A small image classifier, trained from scratch: 5.89M parameters, 6.1 epochs.
Rows from block 9 of a small image classifier, named by matrix and row number. Rows with one number belong to one channel. Each number is 128 + 24 x the weight over its row's rms, rounded and kept within 0 to 255. All counts start at 0.
After each channel's rows are labels from the 100 images, of 14976, where the channel reaches its highest value: "top examples" is what is common among them. Only what is clearly more common there than usual is listed. The data: microscope photos of single blood and bone marrow cells. In brackets: how many of the 100.
# convs0: first 3x3 conv (model.blocks.9.convs.0.weight, 256x256x3x3, each kernel summed), inputs 0-255
# convs1: second 3x3 conv (model.blocks.9.convs.1.weight, 256x256x3x3, transposed, each kernel summed), outputs 0-255

convs0.218 [ 95 107 109 156 189 112 172 116 175 157 114 155 115 197 108 150 108 100 158 134 106  77 126 156 121 112 104 103 161 130 118 147 121 107  91 150 135 128 127 136 123  87 169 176  80 115 106  83  96 103 135 150 129 141 127 165 101 138 103 100 130 182 135 117 140 121 128 122  92 112 140 112 146 121 106  63 101  98 113 125 110 135 117 134 135 102 128 110 157 111 117 135 127 145 103 126 105 128 131 142 109 143 126 143 136 127  94 134 128 108 139 102 114 142 118 180 120 146 142  80  60 133 102 116 147 116 140 111 137 137 125 121 149 110 132 138 142 151  94 174 138 137 164 125 130 143 126 113 160 155 175 146 110 163  86 144 145 121 116 130 142  97  89 111 105 119 117 127  91 138 125 131 124 127 128 112 141 156 123 142 161 139 113 117 123 163 124 168 134 112  90 124 126 117 131  71 151 118 145 146  90 135 115 126 102 126 154 117 165 122 114 106  95  91 104 138  86 156 137  80 107  79 130 123 121 132 186 115 149 154 111 111 143 179 143 129 109 117 164  98 120 118 123 151 114 104 150 152 114 132 152 128 150 175  92 157]
convs1.218 [129 148 117 139 125 108 167 155 157  97  99 129 139 119 131 134 129 116  98  83 146 105 143 130 113 118  89 167 133 138 151 113 148 141 129 156 141  99 171 180 121 152  97 121  99 114 126 132 108 137 122 152 139 131 140 136 125 127 114 115 110 103 119 121 133  98 106 166 133 118 112 136 124 137 142 158 119 113 129 107 172  81  67  94 135 143 115 179  72 140 150 115 100  84 137  86 111  73 122 101  90 149 132 128 123 123 113 116 101 141 134 127 117 153 124 136 104  99 158  82  90 157 136 108 116 153 214 102  93 142 144 111  96 148 139 122 172 125  97  92 138 122 127 139 194 122 124 103 129 137 129  82 142 132 141 109  92 123 138 168 150 106 133 119  99 137 127 139 166 110 100  37 110 103 134 126 172 147 115 143 159 125 120 103 122 105 147 126 151  92  92 103 144 102 127 108 134 151 111 150  95 141 128  85 101 111 179 157 108 135 112 137 131 107  94 102 141 136  96 127 172 125  91 134 104 148 124 139 145 121 148 143 105 138  97 106 125 133 130 140 117 130 145 126 102 133  93 112 117 102 120 105 132 122  92 157]
top examples: cell type: artefact (94)

convs0.22 [135 108 137 165 152 137 157 101 136 136  79 170 152 155 141 146 135  99 137 153 107 112 114 115  92  90 128 122 165  96 151 134 160 125 150 118 119 128 138 139 164 123 120 113 120  98 137 172 113 116 156  89 127 122 112 109 104 144 103 135 110 120 123  78 138 122  98 121 144 102 152 128 129 116 153 104 125 140 126 125 162 102  72 130 122  86 145  97  99 118 169 188 104 149 143 109 118 144 127 133  92 155 113 145 158 108 149 128 120 119 148 136 181  98 146  76 172 143 160 114  89 129 126  92 141 165 105 114 155 128 133 127 118 133 115 144 160 133 149 105 132 117 129 119 144 148 106 115 130 109 124 159 114 139 110 143  71  75 152 123  79 149 160 170 122 130 100 145 133 117 111 111  91 164 136 105 154 108 113 122 172 136 139 121 146 148 117 114 131 100 134 125 160 146 141 150 124 107 120 123 126 118 114 125  89 167  90 135  83  84 148 103 110  95  91 119  95 116  59 126 154 111 163 131 131 130 126 134 122 178 162 148 116 129 110  71 164 149 116 106  78 138 119 129 117 109  85 139 119 128 158 146 155 180 108 102]
convs1.22 [134 158 101 160 130 110 104  86  70 150 165 162 183 134 124 145 133 126 148 142 141  93 108 130 121 113 121 123 116 130 133 100 123 135 136 128 140 139 167 123 123 139 161  53 150 135 139 119 109 156 124 167 112 142 125  99 140 131 144 145 144 130 165 138 134 128  80 126 120 155 106 125 126 101 139 167 107 156 132 129 114 131 144 109 115 143  92 119 147 141 155  81  98 137 138 114 145 108 178 122 155 115 133 135 128 131 129 179  97 125  99 160  74 142  82 110 129 121 150 139 130 130 130 130 118 149 125 164 106 143 118  87 118 136 117 134  96 108 131 115 160 162 141 146 132 148 116  96 194 131 155 119 132 149  79 125 121  91 145 119  95  98  88  98 115 167 148 157 116 181 111 135  98 124 105 148 111 115 157 103 152 104 125  96 165 131 159 109 123 185 126 125 145 151  98 116 141 137 190 130 137 151 134 134 132 135 102 129  77 109 138 150  95 142 169 119 141 135 102 112 155 164 129 153 100 137 111 124 195 138 136 185 127  65 153 137 163 115 125 134 143  99 129 147 104 148 112 107  97 149 128 113 117 105 127 155]
top examples: cell type: segmented neutrophil (87)

convs0.6 [102 118 115 171 118 121 119 128 109 155 153 111 130 142 126 135 115 103 155 137 139 127  70 122  76 119  94 123 128 119 138 117 145 105 131 177 159 124 120 114 112  98 131 109 104 125 112 115 126 117 100 189 108 126 150  93 108 106  89  91 148 166 136 122 124 119 101 117 106 132 143 167  86 158 111 145 157 115  82 146 133 130 134 118 119 159 140 158 154 102 132 133 148 137 148  97 121 160 101 146 140 114 123 132 100 128  78 119 113 120 163 132 119 141 137 137 104 163 140 101 156 167 101 108 127 131 135 169 147 100 107 163 182 134 193 133 134 153 119 119 145 133 115 154 103 121 190 151 123 130 125 145 148 169 171 135 134  97 104 188 163 125 113 127 141 136 107 116 129 163 120 166 127 134 178 121 175 153 113 151 156 133 105 103 105 115 151 103 145 133 136 143  97 158 139 121 152 153  92 102  94 136  93 119 141 139 142 137 163 113 110 165 122 164 126 130 102 119 107  99 145 119 136 151 109 146 155  91 117 124 138  78 148 186 158 154 116 111 102  96 152 138 111  72  84 154 169 137 119 112 138 135 107 117 153  97]
convs1.6 [142  95 108 145 144 128 141 160 135 167  93 144 136 137 114 114 142 132 134  96 203 125 138 119 140 181 133 109 112 161 141 125 106  92 132 122 145 145 130 106  81 104  92 162 133 117 107 124 148 149 175 138 117 102 135 113 126 145 163 147 111 158 130 162 118 134 179 182 123 115  98 116 182 107 140 118 137 120 144 119 149 170 124 119  86 151 133 157 109 128 129  87 135 151 128 138 102 135 124  72 115 153 128 130 154 136  91 127  99 108 119 100 111 123 132 128 140 125 103  72 139 138 106 160  93 143 172  48 108 111 122 106  86 151 163 127 111 135 127 176 123 124 148 153 163 136 111 121 107 112 145 117  91 113 153  95 142 133 105 150 114 193 127 114 144 148 143 134 128  98 107 101 100 134 135 115 135  87 125 114 140 139  96  85  93 151 145 123 114 101  97  99 106  99 146  98 135 143 126 115 152  95 113 128 105 125 104 132 131  90  78 120  89 103 160 134 132 159 114 142 136 126 119 124 151 168 114 114 110 166 153 143 118 165 114 156 125 154 112 119 107 167 141 154 130 120 154 172 155 134 114  91 121 113 122 171]
top examples: cell type: lymphocyte (43)

convs0.121 [ 99 133 123 117 166 127 116 150  42 128 111 139 117 137 145 123 121 117 144 118 145 117 152 106 104 133 128 100  72 142 119 139 153 137  87 119 113  88 100 139 138 126 146 145 124 132 130 130  81 102 147  96  95 166 139 161  93 152 122 137  58 174 136 142 143 131 127 138 118 115 106 146 116 116 128 153 122 134 127 113 120 153 113 130 119 140 115 137 159 116 134 111 101  86 115 134 112 148  94 120 106 157 117 149 140 129 128 159 156  99  90 104 134 144  92 121 137 141 146 138 134 160 101 106 135 140 102 183 123 154 134 113 174  97 147 108 116 106 146 137 143 127 125 152 103 130 115 145 101 124 129 106 100 154 110 149 147 107 161 154 136 141 142 109 106 110 134 112 114 117 116 132  85  96 102 125 118  97 141  85 162 131 163 119 128  94 147 129 133 143 163 118  80 155 119 137 153 129 108 206  85 161 125 119 116 145 111 138 173 163 141 135 152 121 123 105 109 195 115 116 151 117 131 165 127 121 144 124 124 174 170 151 101  81 145 141  96 107 145 106 134 122 122 125  61 170 100 108 107 172 101 106 160  91 167 160]
convs1.121 [143 104 163 153 102 116 105  86 112 130 116 144 111 166 121 126 118 150 112 155  97 145  93 141 118 146 158 173 131 134 164  86  87 101 139 112 130 124  98 143 128 105  80 104 161 101 121 156 136 124 114 125 128  94 137 164 148 141 133 145 139 118 126 116 111  75 126 145  99 116 137 142 123 141 148 118 101 120  91  81 167 145 129 113 126  89 128 135 167 117  66 110 103 116 184 134 126 117 106 127  54 139 111 129 109 138  96 147 144 167 125 168 116 135 148 163 123 118  87 112 112 153  93 170 118 117 141  83 107  90  88 118 167  83 132 150 138 153 125 114 163 143 117 108 161 129 114  97 144 119 138 113 177 125 136 101 150 135 125 105 127 143 157 138 155 144 127 145 161 120 137  88 128 103 109 146 106 137 118 105 100 119 128 126 186 110 138 150 177 135  77 114 150 158 147 135 100 115 130 127 108  95 114 170 154 113 165 103 119 115 120 143 145 146 120 117 137 130 143 106  75 148 136 125  79 168  83 142 145 126 135 173 150 160 111 115 152 125 126 134 153 133 140 116  88 101 165 136 134 147 154 101 131 145  97 113]
top examples: cell type: artefact (49)

convs0.249 [100 133 154 114 132 101  87 138 112 139 145  68 125 114 120 128  98 122 106 131 121 142 148 147 133 135 121 119 155 156  74  69 137 115 132 128 133 119 141 138 123 128  64 128 108 141 109 104 199 161 142 125 115 125  84 148 122 148 179 141 100 130 125 167 113 170 117 126 102 127 153 128 110 129 114 126  94 136 107 178  85 117 116 165  78  95 130 107 218 109 113 124  84 114 129 124 142 119 102 138 154 124 133 172 140 128 195 130 128 173 124 161 116 138 132 114 133 136 166 153 134 135 150  70 130 171 136 104 157 153 124 112 119  98 154 141 102 153 115 119 114 110 147 102 152 145 129 122 150 106 124 169 143 110  94 122 133 148 136 131 120 118 129 122  99 152 122 126 131 129 133  99  84 150 160 112 133 152 114  99 117 161 155  98 111 101  84 112 121 148  97 110 169 144 112 136 145 100 142 104 124 103 112 125 147  90 125 135 108 128 134 104 156 119  79 126 146 129 127 162 128 146 151 159 100 103  97 112 144 151 151 161 125 140 171  95 129  83  97 111 121 106 107 101  98  96 138 148 129 123 108 134 134  98  96 119]
convs1.249 [153 139 118 105 172 149 125 111 113 134 120 116 147 120 116 130 138 134 134 163 176 138  98 105 142 142 130 127 128 109 125 142 171 126 163 105 155 128 117 117 157 133 142 112 152 112 130 159  86  92 120 160 124 156 148 156 101 127 121 164 111 126 145 116 118  68 120 132 139 124 124 100 126 122  80 132 139 162 128 132 140 125 154  95 129 173 113 132 148 129 148 139 118 128 156  93 143  80 167 125 149 128  95 169 113 122  78 182 121  99 151 112 139 133 137  80 155 103 105 101 133  68 122 102 121 118 119 127 103 134 161 132  96 130 180  93 104 188 148  93 150 147 151 103 169 127  89  98 111 123 119 113  84 150 137 131  86 124 145 125 129  90 108  70 115 101 133 126 156 157 140 142 137 122 146 103 141 121  85 128  85  84 134 136 115 113 116 140 111 115 150 101 118 109 126 159  91  84 129 106 116 103 110 187 115 103 155 174 158 105 130  98 112 117 117  96 119 111 138  81 118 165 110 123 164 120 151 139 168 154 113 105 116 115  86 131  92  95 123 112 121 112 120 134 111 144 123 104 168 154 122  91  96 140 137 147]
top examples: cell type: lymphocyte (94)

convs0.64 [131 112 198  86 125 121 141 166 146 128  97  89 143 120 124 151 126 130 119 119 135 110 154 163 111  99 146 139 118 141 155 161 133 132 149 109 144 142 109 134 147 138 146 126 118 158 125 160 132 131 121 134 133 110 151 153 101  74  85 119  97 109 133 134 104 124 125 100 134 135  91 158 141 139  64  90 111 175 154 102 147 133 128 122 108 122 106 111 170 166 153 122 129 102 120 109  80 108 116 151 121 109 160 111 121 109 104 150 154  63 106 106 119 129 142  82 139 100 120 128 145 191 129 147 121 148 137 136 116 152 123 140 160  98 132 119  88 143 104 147 140 164  94 120 114 126 115 113 141  94 105 140 108 129 116 126 110 128 102 129 138 118 114 152 156 170 150 126 123 105 105 124 111 116 118 114 148 189 138 115 112 109 140 127 115 138 145 103 117 124 131 167  84 114 130 146 128 126  87 145 157 135 139 174 149 117 158  91 182 116 106  76  97 149 188 171 131 111 162 118 140 119 129 118 120 128 144 141 129 155 129 136 152 119 140  91 118 141  86 125 182 177 156  58  80 157 158 102 109 119 106 119 156 132 133 112]
convs1.64 [156 142 134 158 156 142 127 111 135 181 131 112 128 133 160 144 136 154  99 133 110 125  88 125 161 124 113  94 162 129 147 133 120  75 156 134 127  88 160 144  88 141 184 149  96 158 107 161 123 166 107 112 114 116 127  73 168 117 156 153 105 132 125  84 141 125 153 168 146 144  89 165 145 137 152 132 120  94 140  95  87 120 133 134  59 110 130 139 172 144 121 120 111 101 104 150 102  86 117 161 121 141 141 120 113 113 139 126 127 101 122 119 104 123 114 142  97 140 123 173 104 118 109 119 162 141 154 115 105 134 121 150 123 135 134 128 143 115 154 128 140 151 120  90 156 141 163 111 121 108 143 185 113 143 114 133 147 165  83 119 114 132 108 131 124 140 134 121 103  92 180 101 122 103 114 120 195 139 100 126  93 153 119 117  85 108 128 121 166 114 157  90 110 124 103 109 125 106 165 101 130 107 106 161 155  89 108 141 121 140 152 125 143 151  74 134 131 119 121 156 141  97 115  88 111 114 141 143 147 130 153 111 155 132  69 160 120 140 149 144 120 108 108  81  96 132 169 127 107 118 122 149  98 125 176 107]
top examples: cell type: lymphocyte (74)

convs0.168 [144 112 155 134 106 146  92 123 115 122 126 118 144 127 144 130 113 138 109 163 115 136  60 125 126 114 137 102 150  67 142 101  94 141 194 120 121  89 122 112 101 114 103 141 133 120 140  68  92 113 155  77 104 131 127 138  89 164  65 147 157 118 123 135 140 123 125 190 111  76  91 107 118 157 130  86 120 114 135 131 135  84 100 117 103  97 136 136 141 135 143 143 163 122 131  97 132 108 131 152 169 107 158  97 129 151 132 129 108 127 120 143 115 147 126 116 105 150 113 164 140 154 124 147 139 159 151 147 146 151 153 132 131 150 126 110 149 111 153  96 104 110 160 103 113 179 124 130 116 136 114 131 104 145 119 136 103 108 127 146 161 155 102 126 145 140 133 173 130 124 133  10 122  97 134  80 128 146 138 136 120 122 141 146 143 123 120 142 112 142 150 154 105 112 122  71 140 135 148 124  50 119 104 124 123 110 142 110 137 130 125 152 125  89 135 139 130 153 149 178 146 138 114 113  99 118 153 145 133 103 113 112 156 135 128 150 122 114 143 133 125 113 156 133 154 127 108  89 118 161  83 146 168 114 133 107]
convs1.168 [130 134 101 132 138  80 131 112 122 110 129 114 133 123 142 143 122 140 118 123 104 190 116 106 153 111 104 125  85 113 109 143 133 134 137 136 159  99 134 133 121 160 146  64  96 140 132 150 102 108 139 103  89  90 100 104  86  92 102 128  88 134 113 111 161 118 145 142 128 143 108 132 153 102 160 131 121 129 123 124 126 114 142 114 101 156 161 128 102  87 133 139 144 116 108 146 103 102  85  98 161 138 118 154 112 129 119 127 127 106 138 134 121 113 145 145 118 143 151 170 104 111 121 138 149 125  93 120 143 133 133 116  85  86 151  96 154 178  95 127 114 176  80 158  96 119 134  93 137 103  92 139 121 101 134 140  98 133  96 114  91 142 148 169 141 105 149 134 106 146 109  57 133 127 151 110  98 152 158 119 126 115 135 157 137  93 143 146 125 119 170  92 148 152 122 151 173  90 141  92 109 157 142 188 137 120 129 120 154  88 122 169 109 112  95  94 110 144 109 156 160 132 125  94 107  88 124 144  89 125 108 167 104 103 128 131 108 105 121 117 151  94 128 134  75 120 189 106  95 134 120 110 120 155 133 168]
top examples: cell type: lymphocyte (51); cell type: blast (34)

convs0.39 [140 133 116 140 140 119 105 142 102 147 130 188 133 121 121 118 113 135 132 138 127 122 101 180 157  71 138 141 128 163 105 151  86 123 161 108 135 156 153 125 121 123 134 142 128 133 145 186 139 143 112 116 100 160 131 173 138 119 141 163 140 147 111 112 152 120 181 144 118 118 159 186 130 125 133  94 160 136  88  76 108 148 100 127 124  76 137 145 153 138 148 124 178 140 115 148 137 135 106 149 168 119 148 119 121 148 108 133 144 145 100 141 121 125 109 116 128 115 102 143 147 139 125 102 117 155 102 160 149 148 132 128 105 121 133 102 119 103 139 149 138 114 135 140 154 173 104 129 119 145 116 193 142 118 115 130 119 125 147 141 127 122 135 156 138 154 114 119  83 143 102 106  97 117 126 156 134 124  94 146 136 127 113 135 116 144 179  79 123 123 117 103 145 149 135 161  87 107 114 167 142 191 140  83 136 155 200 127 116 116 130  91  97 118 145 153  80  97 112 120 103 116 167 139 117 153 146 115 137 145 130 143  92 138 133 113 104  95 141 119 114 191  69 144  73 152 154 127 146  84 139  77 155 151 108 109]
convs1.39 [164 135 119 126 120 145 102 154 144 116 108 191 100 144 134 122 134 134 129 145  60 124 170 126 117 120 114 145 110 117 115 172 108  95 117 119 135 102 108  77 149 152 128 138 112 141 133 129  79  81  97 155 148 164 158 171 121 127 108 114 151 163  98 144 100 132 130 128  93 122 111 147 172 132 167 122 135 110 127 151 139 162  90 116 120 145 154 120 115 109 140 148 150 177 130 146 135 133 178 111 120 104 130 149 136 106 139 137 157  95 110  97 161  97 166 124 136 112 152 111 129 108 123 154 149 128 128  97 147 156 150 124 202 103  87  87  89 135 137 131 112 127 125 133 132 122 150 171 158 173 116 169 124 132 136 125 133 118 144  94 129 128 127 140 148 150 109 128 115 149 135 118 101 172 107 179 100 119 162 108 126 171 191 128 152 105 126 150  97 136 123 189 112 122 123 125 140 133 143 110 111 133  96 101 140 120 126  98 102 117 117 128 105 153 125 138 135 122  84 153 113 132 130 140 107 190 144 121 137 131 130 130  71 160 144 110 131 157 149 143 129 138 110 136  68 132 112 115 109 130 138 120 198 171 133 114]
top examples: cell type: segmented neutrophil (74); cell type: band neutrophil (26)

convs0.106 [156 120 133  94 110 132  99 187 137 136 152 156 112 104 152 140  67 161 108 163 162 133 139 117 146  89 157 136 136 105 130 148 141 147 149 132 141 126 140 112 135 144 115 144 130 150 119 125  88 127 140 141 137 104 114 107 144  95 119 134 166 128 105 172  95  98 126 133  91 134 133 138 144 143 131 142 142 103 130  80 129 146 148 133 111 106 129 104 115 130 104 124 129  90  89 129  95 112 160 104 130  85 104 123 153 134 141 117  74  77 124 121 143 133 130 134 105 136 119  89 108 117 104 169 124  78 127  99 134 103 143 147 128 121 170 120 143 152 154 177 153 144 105 111 138 169 159 126  96  62 135 137 124 138 156  96 179  68 117  96 136  97 115 138 111  81 140 164 131  95 136 100 112 100  77 132 126  95 160 124 136 112 108 122 113 124 127  95 144 153 113 125 104 130  85  99 122 112 141  99 134 152 127 187 139 134 126 112  77 118  79 141 115 125 164 101  95 153 142 127 128 176 128 147  83 112 105 163 114 102 102 126 145 140 115 132 142  84 160 113 129 175 140 143 122 122  68 103 119 126 113 141 147 123 125 129]
convs1.106 [132  74 116  90 121 128 192 101 116 111 109 110 121 153 167 152 121 127  76 164  99  89 111 117 115 178 135 138  97 101 102 111 122 110 130 123 138 193 177  99 112 172 142  79 122 172 114 112 144 105 147 122 131 137 129 123  97 149 140 153 155 123 142 122 138 160 115 141 100 110 138  81 105 147 127 115  73 132 131 149 135 125 111 136 139 135 104  82 153 140 111  95 121 133  59 158 131 162 110 125 152 108 155 115 112 112 153 147 114 126 126 140 158 117 102  97  78 138 145  93 150 117 142 118 103 119 117 148 111 128 102 143 112 144 129 146 149 153  97 113 113 134  83 100 113 135 146 133 103 126 136 159 134 116  92 137 121  54 137 148  93 114 129 142 127 132 114 111 102 112 113 140 117 140 148 127 137 149 105 123  97 120 123  86 170 119 113 124 133  83 118 144  78 150 128  97 133 154 158 145 129  91 114 136 117  99 137  75 151 125 161 140 121 150 130  86  94 125 105 182 122 112 147 114  76 140 114 138 130 142 131 147 113 161 126 170 119 160 119 130 143 102 138 164 108 116 105 127  80  96 146 112 107 121 101 137]
top examples: cell type: lymphocyte (89)

convs0.156 [161 151 160 119 150 137 133 109  98 132 128 128  79 153 102 110 109 117 159 156 120  93 146 143 128  98 123 123  74 141 108 153 125  97 111 153 114  88 134 105 131 112 132 119  63 115 145 139 153  76 118 138 121 114 130 106 121 155 132 149 113 101 103 139 122  94 139 161 125 142 145 133 155 101 100 121  87 117 171 198 141 148 144  94 152  86 127 163 129 107 145 102 112  92 151 103 141 152 126  62 142 153 108  93 136 110 125 159 125  95 148 164  97 138 154 122 110 156 107 178  82 118  99 150 117 144 130 129  97 140 143 113 117 130 156 103 122  84 139  83  94 118 131 132 112 113 141 118 122 175 120 167 181 118 132 106  98 147 142 170 137 158 137 136 162 117 160 157 113 104 145 137 109 120 153 157 106 158 134 132 138 102 139 150 120 153 117 131 132 134 127 159 148 131 131 126  78 129 155  94 155  70 136 104  85 119  84 112 128 145 117 144 102  88 161 108 115 112 113 142 117 101 124 115 142 115 119 134 142  92 154 115 181 106 139 108 152 167 125 129  93 135 149  93 128 100 130 113 113 177 133  98 138 140 133 116]
convs1.156 [ 95 114 144 168 159 109 157 142 128 148 150 116  80 154 138 128  98 149  58 107 167 127 138 122 100 158 114 217 150  81 114 147  96 127  93  89 146 140 147 135 138 112 184 133 126 173 110 125  90 165 132 170 156 143 184  72 153 111 126 112 163 164 142 156 175 138 129 141 100 121 156 126 144 129 166 115 137 131 126  94 165 126 116 111 105 158 132 110 137  99 118 167 138  96 123  82 136 113 113 119 115 123 134 104 125 102 160 156 106 125 137 133 153 142 126 153 157 134 170 122  76 117 142 122 116 109 130 152 142 117 166 139 105 163 124 104 103 112 159 159 115 112 120 151 146 140 152 155 132 114 167 131 122  99 145 132 136 163 152 119 151 121 161 144 132 156 156 126 105 124 137 200  98 108  91 160 110 126 132 122 103 103 170 153  88 120 118 144 115 117 140 150 136 132 130 129 138 157 116 120 161 135  94 125 122 134 136 149 136 129 130 131 125 106  98 153 127  98 104 117 149 153 114 123 154 109 129 116 101 143 130 124  91 139 137 110  94 105 128 162 134 151 140 116 162  99 126 109 122  97 100 170 100 134 163 145]
top examples: cell type: segmented neutrophil (77)

convs0.247 [105 170 118 135 132  94 118 135 158 108  97 124 122 112  93 140 173 141 100 147 134 146 104 152 109 114 113  98 123 182 199 131 134 153  92 115 159  97 134  97 152 163  88 124 134 133  99 133 110 123 130  67  86 129 111 154 164 136 169 137 161 119 131 192 115 111 104 117 155 120 144 144 131 135 147 162 125 123 127 130 123  75 121 145 141 183 122 112  59 110 137 160  99 140 119 144 138 126 146 155 100 138 139 111 125 149 119 143 100 106 107 128 147 122 118 128 163 161 132 181 160 123 140  60 125 125 148 147 146 146 146 129 115 147  98 133 128 126 145 124 134 147 124 130 141  96 137 129 126  56  96 133 133 136 122 141 119 116 126 136 156 124  82 133 175 156 112 124 138 130 166  98 130 146 116 124 126 119 128 159 140 131 138 154 116 117 147 142 149 115 142 132 132 170 184 179 133 125 154 123 158 123 128 117 129 130 104 115 100 128 120 103 184  86 170 139  64 128 136 159 111 146 125 116 117 113  88 188 132 117 140 123 107 149 147 115 123 135 126 157  85 148 101 146  93  97 102 134 143 108 121 141 155 123 144 105]
convs1.247 [111 117 150 185 152 139 137 104 141 140  76  89 133 150  99 129 141 112 151 185 165 149 171  90 119 136 135 125 121 116 145 125 110 122 160 149  97 132 122  95 139  87 132 102 139 120 149 117 147  86 108 151 136 128 102 128 169 148 137  99 145 132 121 105 168 154 122 142 131 129 129 113 186 130 121 154  95 141 130 123 115 126 118 102  73 130 127 149 158 193  82 131  86 136 115 154 148 129 133 114 125 171 149 129 126 152 149 201 132 126 106 153 104 112 124 113  80 149 130 133  84 112 142 137 115 160  89 140 160 107 127 124 156 117  97 134 114 137 132 122 144  99 141 129 129 108 121 132 106 120 162 122  95 136  97 127 143 130  92  78 115  95 116 161 162 119 147 143 144 152 128 120  61 133 126 122 144 137  95 114 131 145 121 124 107 106 115 132 130 148 116 128 117 125 102  87 155 117 114 127 154 135 133 117 133 149 132 125 106 130 118 146  79 145 158 113 129 119 132 137 134 119 154 148 155 102 118 144 111 119 121 105  97 124 210 144 124 114 161 109 103 117  99 109 150 225 138 103 141 149 109 159 125 115 185 157]
top examples: cell type: lymphocyte (91); smear: peripheral blood (66)

convs0.138 [165 102 123 102 191 113 112 114 121 133 168 134 112 127  95 127 131 126 142 121 102 105  99 136 127 129  91 137 143 137 173 131 126 118 141 155 110 112 108 123 139  94 105 121 129 117 155 110 119 109 116 119 139 136 136  85  96 136 158 107 117 117 123 117 145 157 122 110 112 109 183 113 113 116 116 103 126 131 113 169 102 147 157 130  96 124 131 166 118 139 137 126 143 131 172 101 145 148 127 150 129 101 100 163  51 117 125 173  99 171 133 147 129  83 105  71 171 126 178 116 138  97 147 108 146 136 134 155 115 144 143 102 101 119 142 159 130 100 132 131  89 165 106 130 114 113 105 101  98 140 111 128 122 136 150 184 172 103 123 157 122  86 122 107 125 107 141 131 122 137  99 212 140 141 144 116 123  95 152 113 128 170 126 121 151 134 126 162 133 119 123 144 161 136 122 154 139 135 141 123 193  78 130 148 160 146 126 124 167 104 137  98  98 168 123 160 163 108  94 163  72  68 113 137 131 109 122 145 121 141 101 155 158 135 123  93 164 140 106  86 123 149 120 124 120 150 123 134 124 117 155  91 153 143 133 128]
convs1.138 [119 147 111 100 184 108 134 161 149 140 147 124 116 135 140 163 103 156 118 145 117 157 124 113 127 120  89 132  96 136 112 133 153 123 136 145  79  96 131 111 112 111 169 132  95 151 120  94 139 112 143 122 103 129 139 116  91 134 132 117 150 122 143 154 125 117 132 163  91 121 180 135 140  89 123 135 104 113 123 131 142 110 122 107  64 122 138 113 139 108  92 208 147  99 129 166 141  87 152 140  99 110 113 105 113 117 128  88 100 116  88 143 120 120 145 100 137  97 154 100 130 117 144 130 133 111 145 137 105 103  98 165 157 152 167 105  93 169 154 150 126  94 114 158 123 156 127 102 112 146 126 132 129 113 144 133 150 124 146 122 110 134  96 139 124 119 104 122  92 115 132 218 106 129 181  98 116 147 142 139 145 110 108 117 146 135 122 131 102 130 144 127 139 132 156 199 120 125 126 121 168 135  85 119  97 110 124 175 128 115 124 124 114 127 107 120  92 133 146 161 121 131 127 117 150 119  92 101 116 136 109  80 123 141 156 122 127 166 128 126  91  74  99 165 104 122 110 128 176 126 153 102 140 208 141  93]
top examples: smear: peripheral blood (100); cell type: myeloblast (49)

convs0.110 [137 115 111 146  88 152  89  78 148 139 213 116 116 147 134 171 113 109 147 116 141 113 146 144 121 131 108  89 114 139 131 131 123 118 148 115 122 166 117 103 183 115 128 132 133 158 144 103 157 142 113 115 126 134  86 118 185 114 168 157 125 156 113 159 128 138 125 111 146 102  72 146 117 146 174 102 133 123 132 161 109 120 104 113 129 116 160 122 145 138 129 166 103 143 166 104 108 124  79 128 145 106 107  89 128  74  81 119 101 149 104 112 176 137 134 128 167 109 141 168  95  51 107 128 173 122 140  98  98 111 123 160  68 122 107 127 120 117 150 144 108 109 151  95 160 168 102 129 124  94 116 148 134 101 147 180 128 167 148 163 129 159 145 134 140 178 144  92 159  91 132 127 125 137 106 119 131 140 130 153 106 107 120 135 141 176 132 122 150 115 124 148 114  95 171 160 120 163 121 104 140 133 161 134 119 152 127 139 116 139 111 143 134 148 124 142 155 108 158 112 125 146 110 131 137 115 118 138 143 108 137 117 102 107 134  83 113 135 146 120  70 133 126 113 142 134 154 120 108 157 109 153 125 159 136 139]
convs1.110 [117 105 155 137 157 155 138 163 135 109 123 134 177 134 146 135 123 132 112 170 124  92 177 118 135 133 121 139  90 148 156 156 149 134 144 150 113 111 128 138 131 115  90 120 155  66  88 155 136 177 111  82 103 167 129 111 130 149 125  87 117 114 123 148 118 139  85 131 151 100 148 196 113  99  87 108 154 152 105 125 134 145 138 154  91 153 108 112 134 209 141 134 148  99 140 113 132 114 168 178 149  92 125 141 145 114 134 109 149 113 123 117 109 148 154 172 107 120 114 149  99 157 106 119 155 127  90 164 144 116 134 127 101 157  95  80 144 108 126 148 117 136 143 170 116 143 118 132 147 124 115 143 150 126 144 147 170 126 142 138 169 143 128 115 120  98  94 126 124 129 125 102 105 109 160 139 166 102 104 139 133 121 141 169 102  87 179 149 145 136 140 124 172 134 112 127 171 120 116 134  90 110 108  95 107 136 112 116 120 133 140 135 146 152 105 161 137 114 167 172 173 151 103 130 112 110 134 120 143 113 148 139  93  83 137  91 116 152 129 123 147 144 139 101 132  91  95 136 148 179 124 130 154 159 126  89]
top examples: cell type: segmented neutrophil (71)